Rows from block 2, named by matrix and row number. Rows with one number belong to one neuron. Each number is 500 + 40 x the weight over its row's rms, rounded and kept within 0 to 999. All counts start at 0. Numbers have three digits each. After the name is the row's rms in percent of the matrix's.
# fc1: MLP up (model.blocks.2.mlp.fc1.weight, 768x128), inputs 0-63
# fc2: MLP down (model.blocks.2.mlp.fc2.weight, 128x768, transposed), outputs 0-63
fc1.175 104:445541472492512484542507438522483499478520518496565587453508415433483493500527492430502535461464488484531551558437461504503555581503515452548435488528506537507523497487553482510427494513459473
fc1.176 108:573520506526423465491524446474463515485515470568471466466564519480535449458498480460512446516486451513515540500465535465477536497521534519570533379513599463448566497503544515496463557491458598
fc1.177 098:489424561515478498516475493523411502505524414500493544496546521522447491501409463519543487520462537516526586510494500556508487470449481525450537580522524494541489482527508491503464480473508541
fc1.178 099:491498453463533492449579513465538463429468523467535499552483567558528481465588490535541548507481480512548511496521572422492499446492499432500495551407472536493455494501532574424515479491466537
fc1.179 091:465464525489499543564412517450517532480564471476498493573563530523459492483517515453448489548610503496507442527503439471518478559483490475511477441450468501460611551492526476479468534575501531
fc1.181 104:524428542466493531524477482463493475506505530514510539543497421512494515420493531495493549511512451485510472514487454483452469479460455514505504537492512432562474526530459546515584437522581499
fc1.182 097:466522455503490483567505517507516518514382459576485438497468534505469516478468570496491474414450520507541518498552512572527532576479451547471451490547474473556494520467501502454486495500443526
fc1.183 103:488499596552507510551503499426476521450430553581531471484455543489533483536564456561500582532458533517527521561512581455448449550506504486464513493633525437503500429518549537521467493486528475
fc1.184 092:510568437532564481441533474476464498518546523511496569495631445558505460503453550561473492451520466521490531448506530468507519461510475568525391476545499512447522464526538505563540537463485479
fc1.185 116:555472454435514508463429498511481509460517481470517496474504494521494516439547469529532555545510493464496478465519484535482543478506476502485561475476483536528545545552513473474557514459619463
fc1.186 115:586516461500481475542450525464527514456479532509561447546495440480461557437464497524486497532490511425467491499536510569486474544548452425567460467575449434564570480494474538500467441504434475
fc1.188 100:455478559518497456514500473482511489540576551542503498500443524442496507503564475521580478464511435463506548452467467413481512439555436517479572487508496493420544487499534448473472507555485494
fc1.189 097:528552506506512442496481419527550542487470534471520503454463439517461539545515532495473569554499483429510510473573459489508546448561471550528483487449476495418559496500484474523482489436514533
fc1.190 097:539502518492478469484449501499517397492512602520478466555463482475464412466502496511527468479516498474451474517456536476508538517421535513497414469543547425472517511574377436540515496487590477
fc1.191 095:468520515481503492447561507494498362467510524525494472484543458521553515532458445517476547456521481528489522480479450508557525574563502473507542427471485478507479431488443487428516434554482505
fc1.192 101:484523556532472520527449544471536495527483558537476484502400453518509540552522461512518451512493534485546518550539514545477541439583456417497489534483513455435469540540502491466506479461570551
fc1.193 097:566518513484502459455513485525541508491453553450538483424484524452451544497450492514505521456488511515536527478463515430538572469481490577503545470428538512544561583473531493491409561520437497
fc1.194 100:504550545481433462497484489490566496527438477537522530509446503456544460488558459436512531534513479396530459494551506513547550471554484516387518475450449494458507518510459522449455560511439502
fc1.195 120:488467486477494455447495485491477530535466446480542468445488499546585508585455541520482509493445471584537511503506508572512593412446494438512520522442583529572419437470518524454492482502472502
fc1.196 109:524494523586524479472490439561475524543531449530459539527508498456517476417451431501443503482479514464507477572481517488492462462520510576480508482646519533538528563410531502556504512534442491
fc1.197 096:554553460495500466541526470430568507497512516489509466529446540470542509483477467506578484506528545542505554485498466505496535442452546530459573480528471409418536513531469518436443514455539541
fc1.198 113:524539426397460501548506469474558457511451499444537530493524559519480478505499477498461439496453550510533458570504489541460581508527479434513418495415509462473462488476524515571535523488510511
fc1.199 110:478451546524468456459485495539507463469514559498462512442463533482487468460452357539517506491539490501530552509500482508543512466470519550475430538442576523523550490485462511510599490536513468
fc1.200 094:479417540542504487509477449527507543432480434541439570441461498498551455463439470507554504455508496550500576506476482412510538475507486498454517503559519478543452460394505493550525549452493520
fc1.201 113:493445502495435567520475444530547390538481508493436550556525454494541523509531501498515528519482452436501472499522495437471490477470376483475525431506504522454472537593446443495581488518478466
fc1.203 090:484498551497567526460476539500481472525485520445418457534505449521469478492456565494490473520557498419481447568504485563482477466521520483497576579525534501478467492510555478451498459574513458
fc1.204 083:482468517475524510560506502569547489509468522513536558482538482504520485428582522485498422522538452526512490514527487495513524496499449496496526515480503463547516483536504494568477439523511518
fc1.205 107:491502522493505487534505504564524490493418546465493492443549489552541511530523531490425531433510432483527511453531593553515565489566496494479448468545407523515461570488502493578495421496486375
fc1.206 095:461431453467504448545494475447504487437591496495473532502507458476569482449551525474528534522519502531542538532547468596505479479473496491469507603530510482574508520412465473492515501508491416
fc1.207 115:470484469519481487473557517471518459417490389582506524492513465450539511479459539500477525499521402449482471580495457497490496559568529535477515541518493483485507559537483461505507518543501464
fc1.208 087:511496518518543519445497508465504600497463458492537471553549524575488471423407526538514492440479573525529508493527549529535514488537446499529529456489544469487510512492480473460471503542596514
fc1.210 098:480604442534462436427476442500522493496542537542528522573530527479513478472493555478471490512549473514466480429536511476549464399474463465548474546519527493527538539527564481497447600406421505
fc1.211 111:551486488516517451571510542425548607490533529511550510495534474482525520484517480503513465524561475551527516525447547490494504460527471463503476510478558445465398538500427471460520522501559491
fc1.212 104:453489443502534555488467504485541511513479508534482547532477578480506489496490450472501545493506488563438516508534488456468509531514396511509478460497450489451529503497552498405492483462521476
fc1.213 096:504500474471540516489521532534543431481500442523421506542481528543499483495522599532484484397534532445499496514527562532483492541506467508468523480513463467520485489517453543526576528516492491
fc1.214 091:469515489504465506430505469502500467540477433543495530530505473448409478495520485545495560568436518547497573470487582521541470480516554480442529491472549463518427449538466516539474464504560496
fc1.215 101:470432539517521501496507470472423567500550497519505511489501469467414456474521373544444485496514626510554474492569538493478498589441546536519470482523438522554473548429528529532538476487530491
fc1.216 105:493494494483541510537489528506438482530475576574553514486458500486529531531472534402488454528529526505484452556599487472581532422535544455492444505512568524430464565476550474518517511470438505
fc1.217 108:514493443549462511488480560498469502616511530510473496512513523502469493463517521555454587461534556517463520491455474503569518464533545494519515549504485504524504506552475564522447535502458488
fc1.218 101:477509528491508527520542510471506544501519497529472529523503495424407499527470528484510496520458490465507495485576473541522476441543417471455573551498468477520443576569460481505463507472470486
fc1.219 097:521506498434476439510557510561408543481497520495553454506453474505494447488480524513531467523493537492488487524490459538496511530493532531522475489487549448518505464487465509496555399428505529
fc1.221 098:521499521547504422456489506502479434521571539461482487475503543494520482502394523510497488477546436511501588500454508504502524515567421482507535545543473500407504496567495533469540464496509519
fc1.222 105:462444514534481442498527543464561435443494549586477523605540544561461508516519475618444516487486483428475491551512515506504518532485477419412471542495444477563455503479530539493411474567507540
fc1.223 105:581490512513463542440494501509439515511460522531472522468489480525479495493451543526511519512563510484510485477531495417513483449453474476560618505484520517559496430575482494461539440479482485
fc1.224 096:555476504501463538483503562431490532503494552477531533531519547467535487508524470491536462544509537533501458537563473507459532466595536450555499525564445501541441509473477485485470426551497594
fc1.225 103:555443494558450585510499530495527552471485468554546412508529480513589424493478464507523502489474506500510534496496495516517504516494425518463509502469530545462574484497512476474514565408520537
fc1.226 105:433470573495510458486481473457476489466486553506482548492503536413420520516451597495560560507464473484530489505410485506493529498528413480519458450518517441469561507535511538504448471537516500
fc1.227 106:542433540461483492507527490527483478468495528500469491467551465381560466540463567501555500440465478578487492525445410555497459466557467469421449449570470556458484508524526477484535520543468542
fc1.228 110:484562493463532492517464510485539495506498556559470529469483539423507529567505451558484512441501427488538523467587475405434467461542443417415539614543476489495530474517496448469526456488524589
fc1.229 096:502455480547431501462510527506534478534472411485538492456530512452432498477410493548505551475524596553511464572448535476567552462474533514494507495484507513470524498531480526545498551522515483
fc1.230 109:484480499569505419503506494433502461526465500537591488487481588514470495465509492525465508524481470500489503501538492480481505532552517516539554508562459459513448575571527405555415453543488483
fc1.231 117:501449479458490441423411467455527418554587535449467546507552490555484455516525439499542534518513487534536525468514475432484534484512463530484530481447569463532565433544494464503554476457537527
fc1.232 097:449523543471403509523585523485549473433418527519530541445591466487494531486436541493491511446522528521488535439477460463537543528503459465442414472505534467390504525503476546525502466499522531
fc1.233 107:484470436511476449546436426490455503427493453546536451519503520535560498594491547462457442519412495468549508499444489469574484458498538491460534510553504530581472547523495448525525505495539483
fc1.234 094:571461459493480493545475465546508478519568476506465506514509512495460475470485394506551459580517542542453485475510447527475506492539581532526506441526503547515585558581534544527526454496502502
fc1.235 075:483558514590484486503498478569475473497496408596454453504475540509544548488472555524471444537474479489542480531454447467480534532510475520532544505454555568522515583451563463574502477504518525
fc1.238 091:528493500542445494521550548595505457504489463519519497566469477436495470496524539456518502489517540451536542486493543491455442509477536501509546400542531531503520463575524513496563548554428489
fc1.239 091:502460516528506424482475526439477550456494512450456555490508579524539577494496425499544600463464514470526436494465544563528441543501450489470520519559514495438418473413490487563558521440564505
fc1.240 091:553480551458519567498525472508490518451496446486448491393493608497447461470536478552476508494442493473557526441490461537503445501502505515495507492535532442460512525573518479518497604515473504
fc1.241 084:464475531509503432502435452504518479477505461564439487552445587565581509531494513543505456502465489497545500532436507513497537504556465474476494535537541433449527528568508471467500481442465499
fc1.242 095:427521590464526489514495460553527571506472542479515514542511521521475513462506527541508424461509451444548565479552476462466510477485450526466467535551484484484475467466565462489448427522505529
fc1.243 104:452521469424524509485472593501511514455578541469454516490470487518496410570454478562483485483520522465490435535472454542489513467539488468439559507415551510447489433482506542477562463558536535
fc1.244 109:503493485533512570483514490476508520468560460481492501589529479573528581514466481454532487471389410520542478508543467488526530497556461544539447557504529498447478514508581503422550419524447517
fc1.245 100:486503517471436516490447469477550531458531489533462480503499546454502505454465523496507494475522560555518467460517467473485551442564537480539498500462480533507507515485574582564595570490488471
fc1.246 080:496494520552444562496524471455566561512528540477502552415496484486456490477489488496507546483450524555520541465496482507593577460461498566463440486511474501483552513533557555526444534502383460
fc1.247 092:444525548501575455501486548453511504503493433566483429482497523516530501454517523483494491426517481464529571482507513507493508540489609551388550565527529502476491489443571456494499537500498438
fc1.248 104:505524464568555475535504416508567572520511506544518458534449510454534527467455451494474448490581464430507494443529540465514502514524447497486475488507491507488389452567442465539540491536481471
fc1.249 107:454455469487492533407618448456478507478497528509473475491468517471486456557527566474498481526535565462536525493487401593541536508550534442427488492524563544509552576580482553505485496493517462
fc1.250 098:485518528606451528391477451554501545393523568437523464485479515539452491449550491493501505454450478510489486529560504462528555448575484501538479502513464442549476512482474526550461462473481485
fc1.251 097:498490565458457478438489481537537564543495449464594517504510459485557499493550483490516509473507497521526472510416547559499529557529556535517504496559526491501497534437468532564448562410478476
fc1.252 106:456483445486498479489512542548529464538528554511511498504535490572466520480549533461436506492518488497505541494469486430461514574551495521434447519501549461538486527569545429493467421490446436
fc1.253 090:531476492487577451457479431512527511396431572476450525496469523472493481514539550524446543552425504549518499534462575520494475496488430527510536504469455491562519512453485495515499495508535510
fc1.254 094:515532529547510487507413510424471490568548412540483480543511478461468461534508545511508540531518543489568564591453472485454419529502515490424502442480533539465499515512520543551539528487523503
fc1.255 110:514466451441425509530471514494500439529446486480516472522554527505542530550444498527492498515514530507509530468472509454506581472505462553525492501460559513520499489460468488541452543527532485
fc1.256 111:479510492510519560457455537520528581535482496435439638418529530486556520435466491544506462537525474475453434510450442504510497508546451481519438497499557533517483527536504486493539554520458463
fc1.257 098:497477541507421518493520497532515451478508505478484487511546573426458484448496404502476535564498416485486492485505446591491588472521446485454499484482411537523525483497509550531444415422531525
fc1.258 100:495534469469542598497469435438514567475513417506559497482423456490565496462539503614445538479490468515433569535482503497482484525490480465503479505506510507498435493524445505555532442473536492
fc1.259 096:441484506561512487475565448479497459472568533495422488511498442468504548496458424497496445509546501501554500592539451522463529480531475472490484610409448503506485473572492489517578467503551478
fc1.260 093:596541494518553494590507438534541477445518467494532540435398468600489499486428556508441473497474496527487486511481486504541473487542525394514480411504508532556511519430505468422533484463513483
fc1.261 095:487528411458512553456440505514524582513556543505479473490479523504437510535476520552523533457541422489531569567534555507416455535512501493488493532487473526551486494514523503547538530518486470
fc1.262 098:508475547478523497518515535437473458534529512481559420507472544478489445523426451566518481518542508541452417452546594511482485484579549427494498469548536535467531500436503510475501496488577564
fc1.263 111:444504455539467498508526510508484552483498548424474533489511536521563489529442519508482504498477483448441542451525490540493490511530580507464538485458545381426543427493414491449496502494508562
fc1.264 096:521553527503516468543519451463463503471480543496537573506480504493500418513580521463505473519482558490509500495512475416519565462403513505524452555567521516547581453433510443452509513431543478
fc1.265 101:457499463523431508470464520455393531417534557468538472496462536503505496461481521535482398477509505506529546502558510559603542457474459467516596519478516505525495475516465518445415518485516446
fc1.266 086:577469464493489499530573505501452498540611485551516463545475519486448502439476540499539477530450555498512503555566512480477575495506565438543469422426574482440449523511524555504538572471486492
fc1.267 110:405489422566507478479437546440513443484500512492504549479502503497546453502520450504478587477537501507542461505505477459520529496504556554487552450438508495528565506498471487514521493539556470
fc1.268 104:481506513521561446471441499557498526408513489510482518495495484569490556434442454412479537447529512489558502546439498509507495445495469546441532480506452476461472495534513520536462540492519520
fc1.269 098:455453499500511564545496471498531484533472502444478412497506467543433466537509479527529532478470506446575498507550591467520495441545452443505498542506478563545497519561527515502541428470496565
fc1.270 097:526528520539529455531476456487489496449525474507525509469496489565503558473480504573548557533422567519496513588490513528481461534465519493435533505559549571438519461470449486533443459518537437
fc1.271 110:540495503521519545483512527460535500427528567443453492529498473517533546469509497509534470543520457428496416514527368511454500486512437496513539492430505493514548442506463530471490474552473456
fc1.272 085:517484445553552467488521503498521505475478518520513546486466519483511501498486560448536505443471514504519455533466526511511467438478572514497531461440424534465426568482530522526507549506505596
fc1.273 106:442534535509496497469514469466457530513495527499467471530500442434492556421592521507556516494440472476490455516467509541486512482407446515492432517544569439606452535494462500534497441580477491
fc1.274 082:523468524508503518448464493553504429427455501462516522527443457431532566454416471551490507493399501470570483582527532527423509517561422489469495536515526410525505450499544493464493515552503550
fc1.275 100:481492523525507564494457545545425449543549468499485554509507558542465516515425465513465550498561532503557487503481505525563496446492517578467520516475409533456539540526492514462499429499543505
fc1.276 101:516552519484476528471517461468515561441478517506495493518454538489578461493580527542512542484584485510504528509617518554494509469560513501497453494540537470443570498542497462532500482452518436
fc1.277 108:478575540489439530502503547500540480514471485539559517524522534489398497556542536567521514538444482489592471487415523547474488492460473464541455473513448541501497557524520461433482494490425504
fc1.278 082:493504498488571454469463452467491455485473452490504522424513515473515496452536530509532512587419448550517518421476449496449526534484479443493541537549477514475519493562414495498551480522476471
fc1.279 109:530468446480488511483518449530457467470464553491514457529461538458520560440451506540469516556599540514468498478508476554488518467499534428491497541487496546532492497519466561412411529464537495
fc2.175 099:464532534540573551477451671567509532464474451498469483499455515552530495436529535489554468554519510457529512493480546470463509528508528453447522549466516523435458481512552480476539553538553545
fc2.176 096:527436434480460541516466433450528533643479476540514532460418501496474437542509526479465566491494492456507483496519475535510486544484496521527512480500559508406515446429506458504495429434526506
fc2.177 096:403477594497493471466526504497485474533557585567534494503495469534440435588521443528553543509451538508496483587498445446478436525479558517482550575490543459535499510424511494479515468472525562
fc2.178 101:535539508526516505480541492533482506499429517515490523481528510489436495424479488479538485474462459454512433415480459514505450462448568465469530585454513427513595447433473543514481508542560449
fc2.179 100:450482540471493480558521477525467469544477526531506457414479494470580462523508533492536473495479500508568523464504512489454487497527450539546414495551484525578545501484510506543474555474452609
fc2.181 111:521519477489507560420450525499387516481472472511521479525473503485566492449513467531492551484490525506513591458541523461421562530547412518444452487466462482574472435514458449551527466514490504
fc2.182 107:463482460502503590469472521456486570497519508536527470479484489495513462520506517543423530522460484510448541491459403518519584409512491522572557512484541510508457481626537536465488494498548423
fc2.183 112:495473535441531543486488510498493467535546497437515487466528443494434461492448516451470462551528420566478450522416542556460562466481474506437521536427553517473514437547481437590488550538481508
fc2.184 086:468526539482528482407408518480587429457488456544466427553487486490526523552517541425468500507534530431539500468567497554517509494492488495501514587523488467509514553496538438437503540485497518
fc2.185 111:492465472539537516488462567483445524503548489491435531460513476510491489477558472561551494464518576427514493484513485428601495452495562489537527505502530543522515512496572551496500546532544470
fc2.186 117:488492481464487498507509553558530498508478543545530461526488497489522507484499514510517453493382471542460511521518460550464502532567480591530562400466520501468425483468424506443473484532539523
fc2.188 098:407502539505565519487410504470487459522474529581523444509532483474505449420550494544532449432462536441506495501595500541496465481523567559549466414502498538517428485458482567569584543480473478
fc2.189 097:592510533505449504487510526522535521474539451498477544533523489522481536515536586493542473421567573484480476473434549570502517468483571462506531502505442565518590484457474514459530567442443573
fc2.190 100:560510565544542475500514440441591511501419502532501539508552495545494495461486501521451532517497448495473428456522441522453531449587624472514508453548597494494526528497580600539493494454522465
fc2.191 095:536484436608455527512417502480434552451515458473504488455477561494448489596489481522516537455470528527466470570508552478478575561454564525494472467431484485482538485537516483529476494479467530
fc2.192 086:470556531532513524476416536457493504491474449498424495523484443508491493526414531500464478564539497545502520488521501472456526528558431538419546530538458512534502511465523468566503499499472439
fc2.193 097:484456475535546588501465496539467520512526482452487570526506483554518541499462579502509521534517446523545522379566555520506532526520539466498448534488459416528460508480437540569419466473510474
fc2.194 106:500434478465495547529491504493436569505461514443549500541517552500480489552509479509558493445566579481485478477469446501480531552526390576506493460488452440442468417559509578515534594565435530
fc2.195 113:516504532567523483469511501507526480473421444547524543517423536459430457393524541502541539470420500510506540504471499581450528643484557510495529464503527507536479486464504507499486512473493380
fc2.196 101:515587480422475464531490411457521533503513540534546435491555476476534468576448522547539516522528446531547504532483465507484597498540497505548539538499498502552466462624509553525500549519475525
fc2.197 109:455502421500547519486481503576559537532467521445443555487484494455549504525430458438566457495481503460457586419483523562494482583523474497520485474484526482501522537536634592524495495492507490
fc2.198 117:438465505547488555495484504465510512537439475551512448497433459519467444521527477502455504476526483518572570510525559581454507513479589534490480506497469599588513544525453516518473460479496453
fc2.199 107:526492518605515490459413546504479461500477415552506512521559459426495506484467511526526536490494594487487534497467556456486482511523524508509527504545522499580526522458546513473484449479525516
fc2.200 095:508480482493459490512507404459487502493529471561490485579466464474470508489514522571555472455533403427506566481463556486484486463457504558541477527470537551509430548446558479451470474450418483
fc2.201 101:562487485491426518532517441541480461539457557542539529526581558523452484455542494437514514536454580586504458428512434494481520565521425539509528493479504490497526477538565537485532527517479581
fc2.203 084:510571422475473511519490505467456484483552541504453490422513491485498527568513513492448558553437522548468520458470486500531438521493533477529504498501512546418549418511520525490607585501499507
fc2.204 090:495513487504435531557530472499548507507504548507462566470457555522502489488572492498400520488419485433499539512492471462499579553554450635484465474480544517439499479479449411448439507507486495
fc2.205 103:467517445555416527556485540393499443486475503515515541553572587440524483489479475546451468519479513547511489496538531548507523547513471568490558512571518536527537462440500518492456496496510482
fc2.206 089:534435493500465432413529516453531537494483523503524504541543480451479494557585471485531495535523520501512522508487512505554495512557513483521482491462450491584459473565478437455464553546456535
fc2.207 120:527420548441459504494544504508553582500508524547416494509503484521514514433525493496558453459478513469558415504534445437440524517498501492553532482431502538471455477510490476484566485539499512
fc2.208 090:515543524541441527471464554505488537511516474493543510439442597483490481436520497462520528538498510453496501556525457487431520561504595540513496506465509471526541457472490556445512553558485433
fc2.210 095:432537507516506507485477495429531501526501461473534524526544523497547505567452552398556570472502525487463528506516537490605516572515539512470505530515397471570506546445496464494509491487481565
fc2.211 106:499490470479508496505453513479506536481500539522425554484556445500472504507506516479515512482490458452484460643535506489544469590592490488542523463595434566493441518444518455530567519496475474
fc2.212 105:539524525407462498475470578541447489547502551469485538498462445533528512463571503569466497504461461450476525509502454478525450452400552453436497590455466561516476513483496537590545425528489526
fc2.213 094:544537519454522497567534499563485587528521535458446562512486503511488529491526509500495543515453460506496504473559421529483454477559527473517416512521494473549480556507511531560522476491529620
fc2.214 096:484551500527435539491528458487487470449478484520545517554452510505532585525557469526540515451418434554512543423419551523483526441465449460485511486513529472497573536496519501513507520549587535
fc2.215 113:478476516537564544540424416455427498561490483443523523540480517478541515524478433530486446538603507473579420554534487517468489514498505515498500503464485522483465500515485534451496495509521501
fc2.216 109:527477527511498519466498507502460474464479440552537509541585555461507446491452545466569471433504491538571484519496414483515485490519543463472455527567541566440495552509518530479548464552497487
fc2.217 111:517464523481487540565594458504479530513463514494481481417434513484533589480478486463548521553519542494432482505477471558524473508494522483482486454510468534489483530491479481522497490548531450
fc2.218 097:471500561486461535551447527531491478491461497575455469527513500462471525464489517470532500508524510507531486517505511523537527452487554579507452469533530512543485575482510470576485543470466501
fc2.219 100:551498573557490498497466548528491542504444553512456449523515509556485460477447530509514517524485444589433491519470568437454528434501526555517526495520566508435470501491506504435574533528487479
fc2.221 096:500404530481522506467507535516467469531468446524566496543476432477550540533537514542481502509475534528478571496486505506448539520508483548436514551547475468479491555480419404511535441483596567
fc2.222 104:548449474524411422517526532529543453516500450569566491447471522475454496465474447545516502556523469530487418495573520436514489459473449504478456526534415462517415495447510457546538502506454433
fc2.223 104:493504353410459481546527446509471399513453500480466474540545522534485429509499508582562508546522449511574547528503469545469530503494526512488467500562523498456502493503542515486466487543463530
fc2.224 095:489543528514477498502489431527502584533475505517547492531489473508414554535482588486511597546472519494507492548547442470546483598501468544453522534462520512514540491534498556451476565497492512
fc2.225 104:446450558549585453518498526462512487552567505524501497500422550540503551510574473551435506508450549507568539493515520514516501497468491574494511453499460483509461499516522441512563466553483563
fc2.226 091:514434470503581483500485556479524595480533565514539470566477517561569542526482502548483513507470470447571545551460480459507479557469521472493552504494533532470526490499487423453528524497464465
fc2.227 115:523447479444497467495482526566416536554498533550491583487457500501534613509503485548459490482434492510435512430525483501512550572503478504519508474527420519537453499572503495563497479553524511
fc2.228 109:517489465556502586457446553451477423523452453506467463529464548510485484473584510495448418440502543563477508518522535512492496477527463454528491489539518547496509457576546502544513481538492493
fc2.229 102:528542464505507568475510456473575468496533488457444477510537520516560495506526407512480503513472455518517572467536510495492467559478514479455480479539533430496486444448412497446487539518490433
fc2.230 106:507427478532473437484565466514507499500495451490516507509535490469456480516553452460446471495546520546516458483511489593540547596490564500467507481530494421483478413484408441440483514442501495
fc2.231 118:429506449546516542497484456524479451504463499540457471514466468405483445484447507590473505436481472487501515544458459519499459497516474419532414519464480526472551548546474556531465485474542492
fc2.232 095:521519488548482535446505533479475442466530521608524484495489453414463467501452527508561490418571503538478455502434495528497485514521482543455527515503539516458497532502469570479510480518476510
fc2.233 110:536478532495559577489549455469444496516478529475495518470588540443542515500492453471540483560557426466451518546409521449430472471497516462489503515477436570485507542486445507485557433497553386
fc2.234 098:507480461496469475560547438526513505455478462429501497536492529533539450509483501484588466571562488498472550483448482508480440531539415538555526433472494463506460454516470471507497462521520427
fc2.235 082:522556543441478526474518518452486500511464482462507527457379494524508503461480425479468495494479464481549446428493582514457494534479516430455480495493517480465583486533486534467542442499491516
fc2.238 086:495451484464497487418504552416474552512513480475470464480534480542473456501525551500561502454434462606469484424536476498520477514548449478519511482514511462533454444494486551535388536523516541
fc2.239 090:482486441486479422504455508506478545521568497433500504539441511464479535523504537552479477499539545492451544588457442521598525488463398488443429477437437519552500505487628532470607464475523428
fc2.240 094:430509451420570503545448549510537430459519570460382531474467490445506474456494544486497553505425508479536454548517522553549523552536552515519560502511561538506519448508456486486524555452526609
fc2.241 092:463524475517494510492493543507512491511499494503509528572498542493531453569497453504514508563547519412423483517471484499449531557458431467440530557511551516526467584466583451544483517440446558
fc2.242 099:457495477543466548505494488502430536533487443560513473463473519489413511494501541504503479437463503444474518503516582438484492500470551485531466482529498529479528465543471487531505510485555452
fc2.243 107:534469445532539548544471541470498516465517531526486482536498485534487479568527524543442550577528499420462512514559464485491551439523439491516494505564474439450508569527553553536502523549502556
fc2.244 110:509468571500498455521494460419488507497427518460490467510470547437397493501455471486413460528428494510500552519513470516503504498386485483478524492548491513503570548532467457496513519460513538
fc2.245 106:558500436555526492461525466526549468507472491531541510532441481480496547446433465482523520592475471483532502495507522514525545523571564526542515475568510486511515491566558482487559434505497397
fc2.246 089:468467426546525484493459504460492520500561498528548497513387515547499569474522504468592482578476498575429424506500537511577522566481453547510465415500525517487491458431483516472525558510507502
fc2.247 091:515520460451502463445463562568465491522491506444521537527489537470498468601474481539429548530478459421463472549401587512452556512547509511457573458495480517495471432542497542452516522539424521
fc2.248 106:507531560457456533561519504506499568484514568514500516519547519483482521518406427448551496527520549514499529525513495447553559473547465467514491444507504577470463498489544512370452548546439546
fc2.249 113:536463506472474527469558487450452466542468484443552480510493467438523480528493480572472600506503513516505524428480544536592493455520484526515504465453529478501503485474498427457528460504497534
fc2.250 100:471497500562506519514492432467547481533493512539483437451464565507469504539543547491525553453521438454564500429514500588468521479466546507480547566495483455560472481509497487478488520529502475
fc2.251 095:498557463553491448520502506491519498506586420539510520513516558486475597496456516483536501478547496514541530450511430478429532609548483553552477478492496466462585493458501510507514492490568535
fc2.252 103:478501486492456506458467519557564526528502562575522471466453506421540493537537502535490454530456441474380547563529525543446460524452449473509477499511532548519463560482501439510544495553491528
fc2.253 095:460490480570501504472418486533504490510440551526542523490467543514534531497464496432494496487503490559508473469513479547490485545514473518488455515461587414531427536539507501552520548428557519
fc2.254 090:490543545486510462464536501507513486596536533522489531495498518539549475516497440563458541566454464505430498504502526529641441537516447518483469478510535421428559545420524548469500543543508537
fc2.255 099:469455487498488469553495481488529512482489462498568513535492480503441468482504526541485449518502531557471370512525530574482465541505516539513534424495434461492486461493524458465455443507426523
fc2.256 110:544501453501497580484490540491541508540517519477506519493552434508442544490502490556538495456503475467493469506453529432553560435513475462500496521530537521467466421578416522558493452494434493
fc2.257 098:492449527535513463536563533497536454500501504491554440496528453487552468505558548439510481532484551507484479550574601515527449521492519520496493543488445505497557505456474464476437553507440476
fc2.258 104:488488504468587472566502484564525521538487442437481452472489539508521499441530488480542478470484536506500587496495531477528538490461424509507453472485487545458530494428563454425473434462531500
fc2.259 103:576415478474436490482477492404385547506461512539500480498546563473508468526505504515562572456519530484598544503548442515574489498535514530481504497533526522487498471471537498494464460524479460
fc2.260 101:461555529466460515523491510498403526506507474527530506502594527500530542497517504518394436516464515476430477492470496494465496472495538527501443571447504443510476544511562515524471555458439435
fc2.261 094:534565463532472414485497544456564609546463498532479525480470514479488470455520455447529423467547531451533557482480511501496452440456513562507507539595493553517510523486486494446490488527512560
fc2.262 100:473496512486491447528486489526472521496512504539434524493519450513519483545607480405507550445516446530476558513537424476496516455495540553441493484534537466393466505460425591501446534507441518
fc2.263 110:469511474514543532529528459502465438523506485489493555476492496559546496465495509604500456507478539498527493530448482500454507533499430532515573481442543532457481531477500487502503464500557446
fc2.264 101:460527531505564491527453452496426422437576531586508490513508453450512479554504477501517487466485448553472479530490446475519462503479435488471419513504397530505545491473479487546557579504434468
fc2.265 102:449536503544494550461551501418521519541545473389553532498511423508394550504504508531473535505516521589493492546416493453497524500511509515552490483519497522542529504536466517556497454493554512
fc2.266 088:469498601487476502500519447547539497552478445564503528515551539519568513537589503474479560531530426478434488544504470495573505448493479581520487488464456464503442474487523485516541517535449551
fc2.267 110:519516539425591476447499488542452549590485480435474507500517504507542481497452467547581569503547465465499527522509551526426491479576446476504556479524493557448432499485473576439502522521488539
fc2.268 102:520444419450460507466475453513399570462505510483526546478511513487545501483510549503501467503489531525506476515482499453471530503465501441547539517449481471441514468586510499556475513525512459
fc2.269 097:516548521497557449557506568488517488567425459469420478469446538523470416473472462525528464510507534563581460415506486518407460572474563449474413518474387443539442507532565480498493467467514509
fc2.270 092:507583460498590419523503454579527540547553467479595531536547453442449485491436493442506479497446502516439492574511508466484515500418532487468538490476489574502475471577525569497509565466504459
fc2.271 113:493418471562453523524536496528555451466514639424509479508467473481549489529531497481500516551513523488457455437470516557520554469514487480465569434486460548547444540491401486500454525528507473
fc2.272 091:518435521487556499512489413589463569527439496420504449450452536500450478528454547490593500536597507444496468602471485528494492472491476526562430513459495474493536502507505514422473435452451458
fc2.273 110:474487558558575498423565473518504539456620519518529439504554507504453509494491452450479456479482505545510504456478491457526487477490439448530522484460549509532495502502563483484492555494522448
fc2.274 083:532541480476476480451455475507486537454557543497503483487458440548562444500483552502500519452583502503383502482533464514463440445424529475474508504517435527535469476496494540489514531480522491
fc2.275 096:510495511454530533483547514538471586475513556521453540460449507483566507542450421521489524444401522498493490546448476498474492476475505441492475491427493557478484486501566486513562479423521506
fc2.276 092:506568522473568561409592530527547582538525489471518472524517512545483483483476466485489520488519499519423533517402483494515541491547549466426473485469467526458484533558512470452573552508509471
fc2.277 112:462448546497478448477509525613470555546513480497492450489438525494575430572548531458466496481450364525512515502537528483463514476584494520511549493538508526526490491472498476517485455468497433
fc2.278 085:587519479466474511465544431538491583522506545605492464457455467523527477440543480534469538470466516512510554491439514533465524501567481470474582491488523484448522529550523564471444523483537468
fc2.279 112:483500459407495470468484459477534521504434445490439539525500551490536504460518476531540516447485399525538489525479512462448479571486501572462426537431499495463426561490451546506451504503452445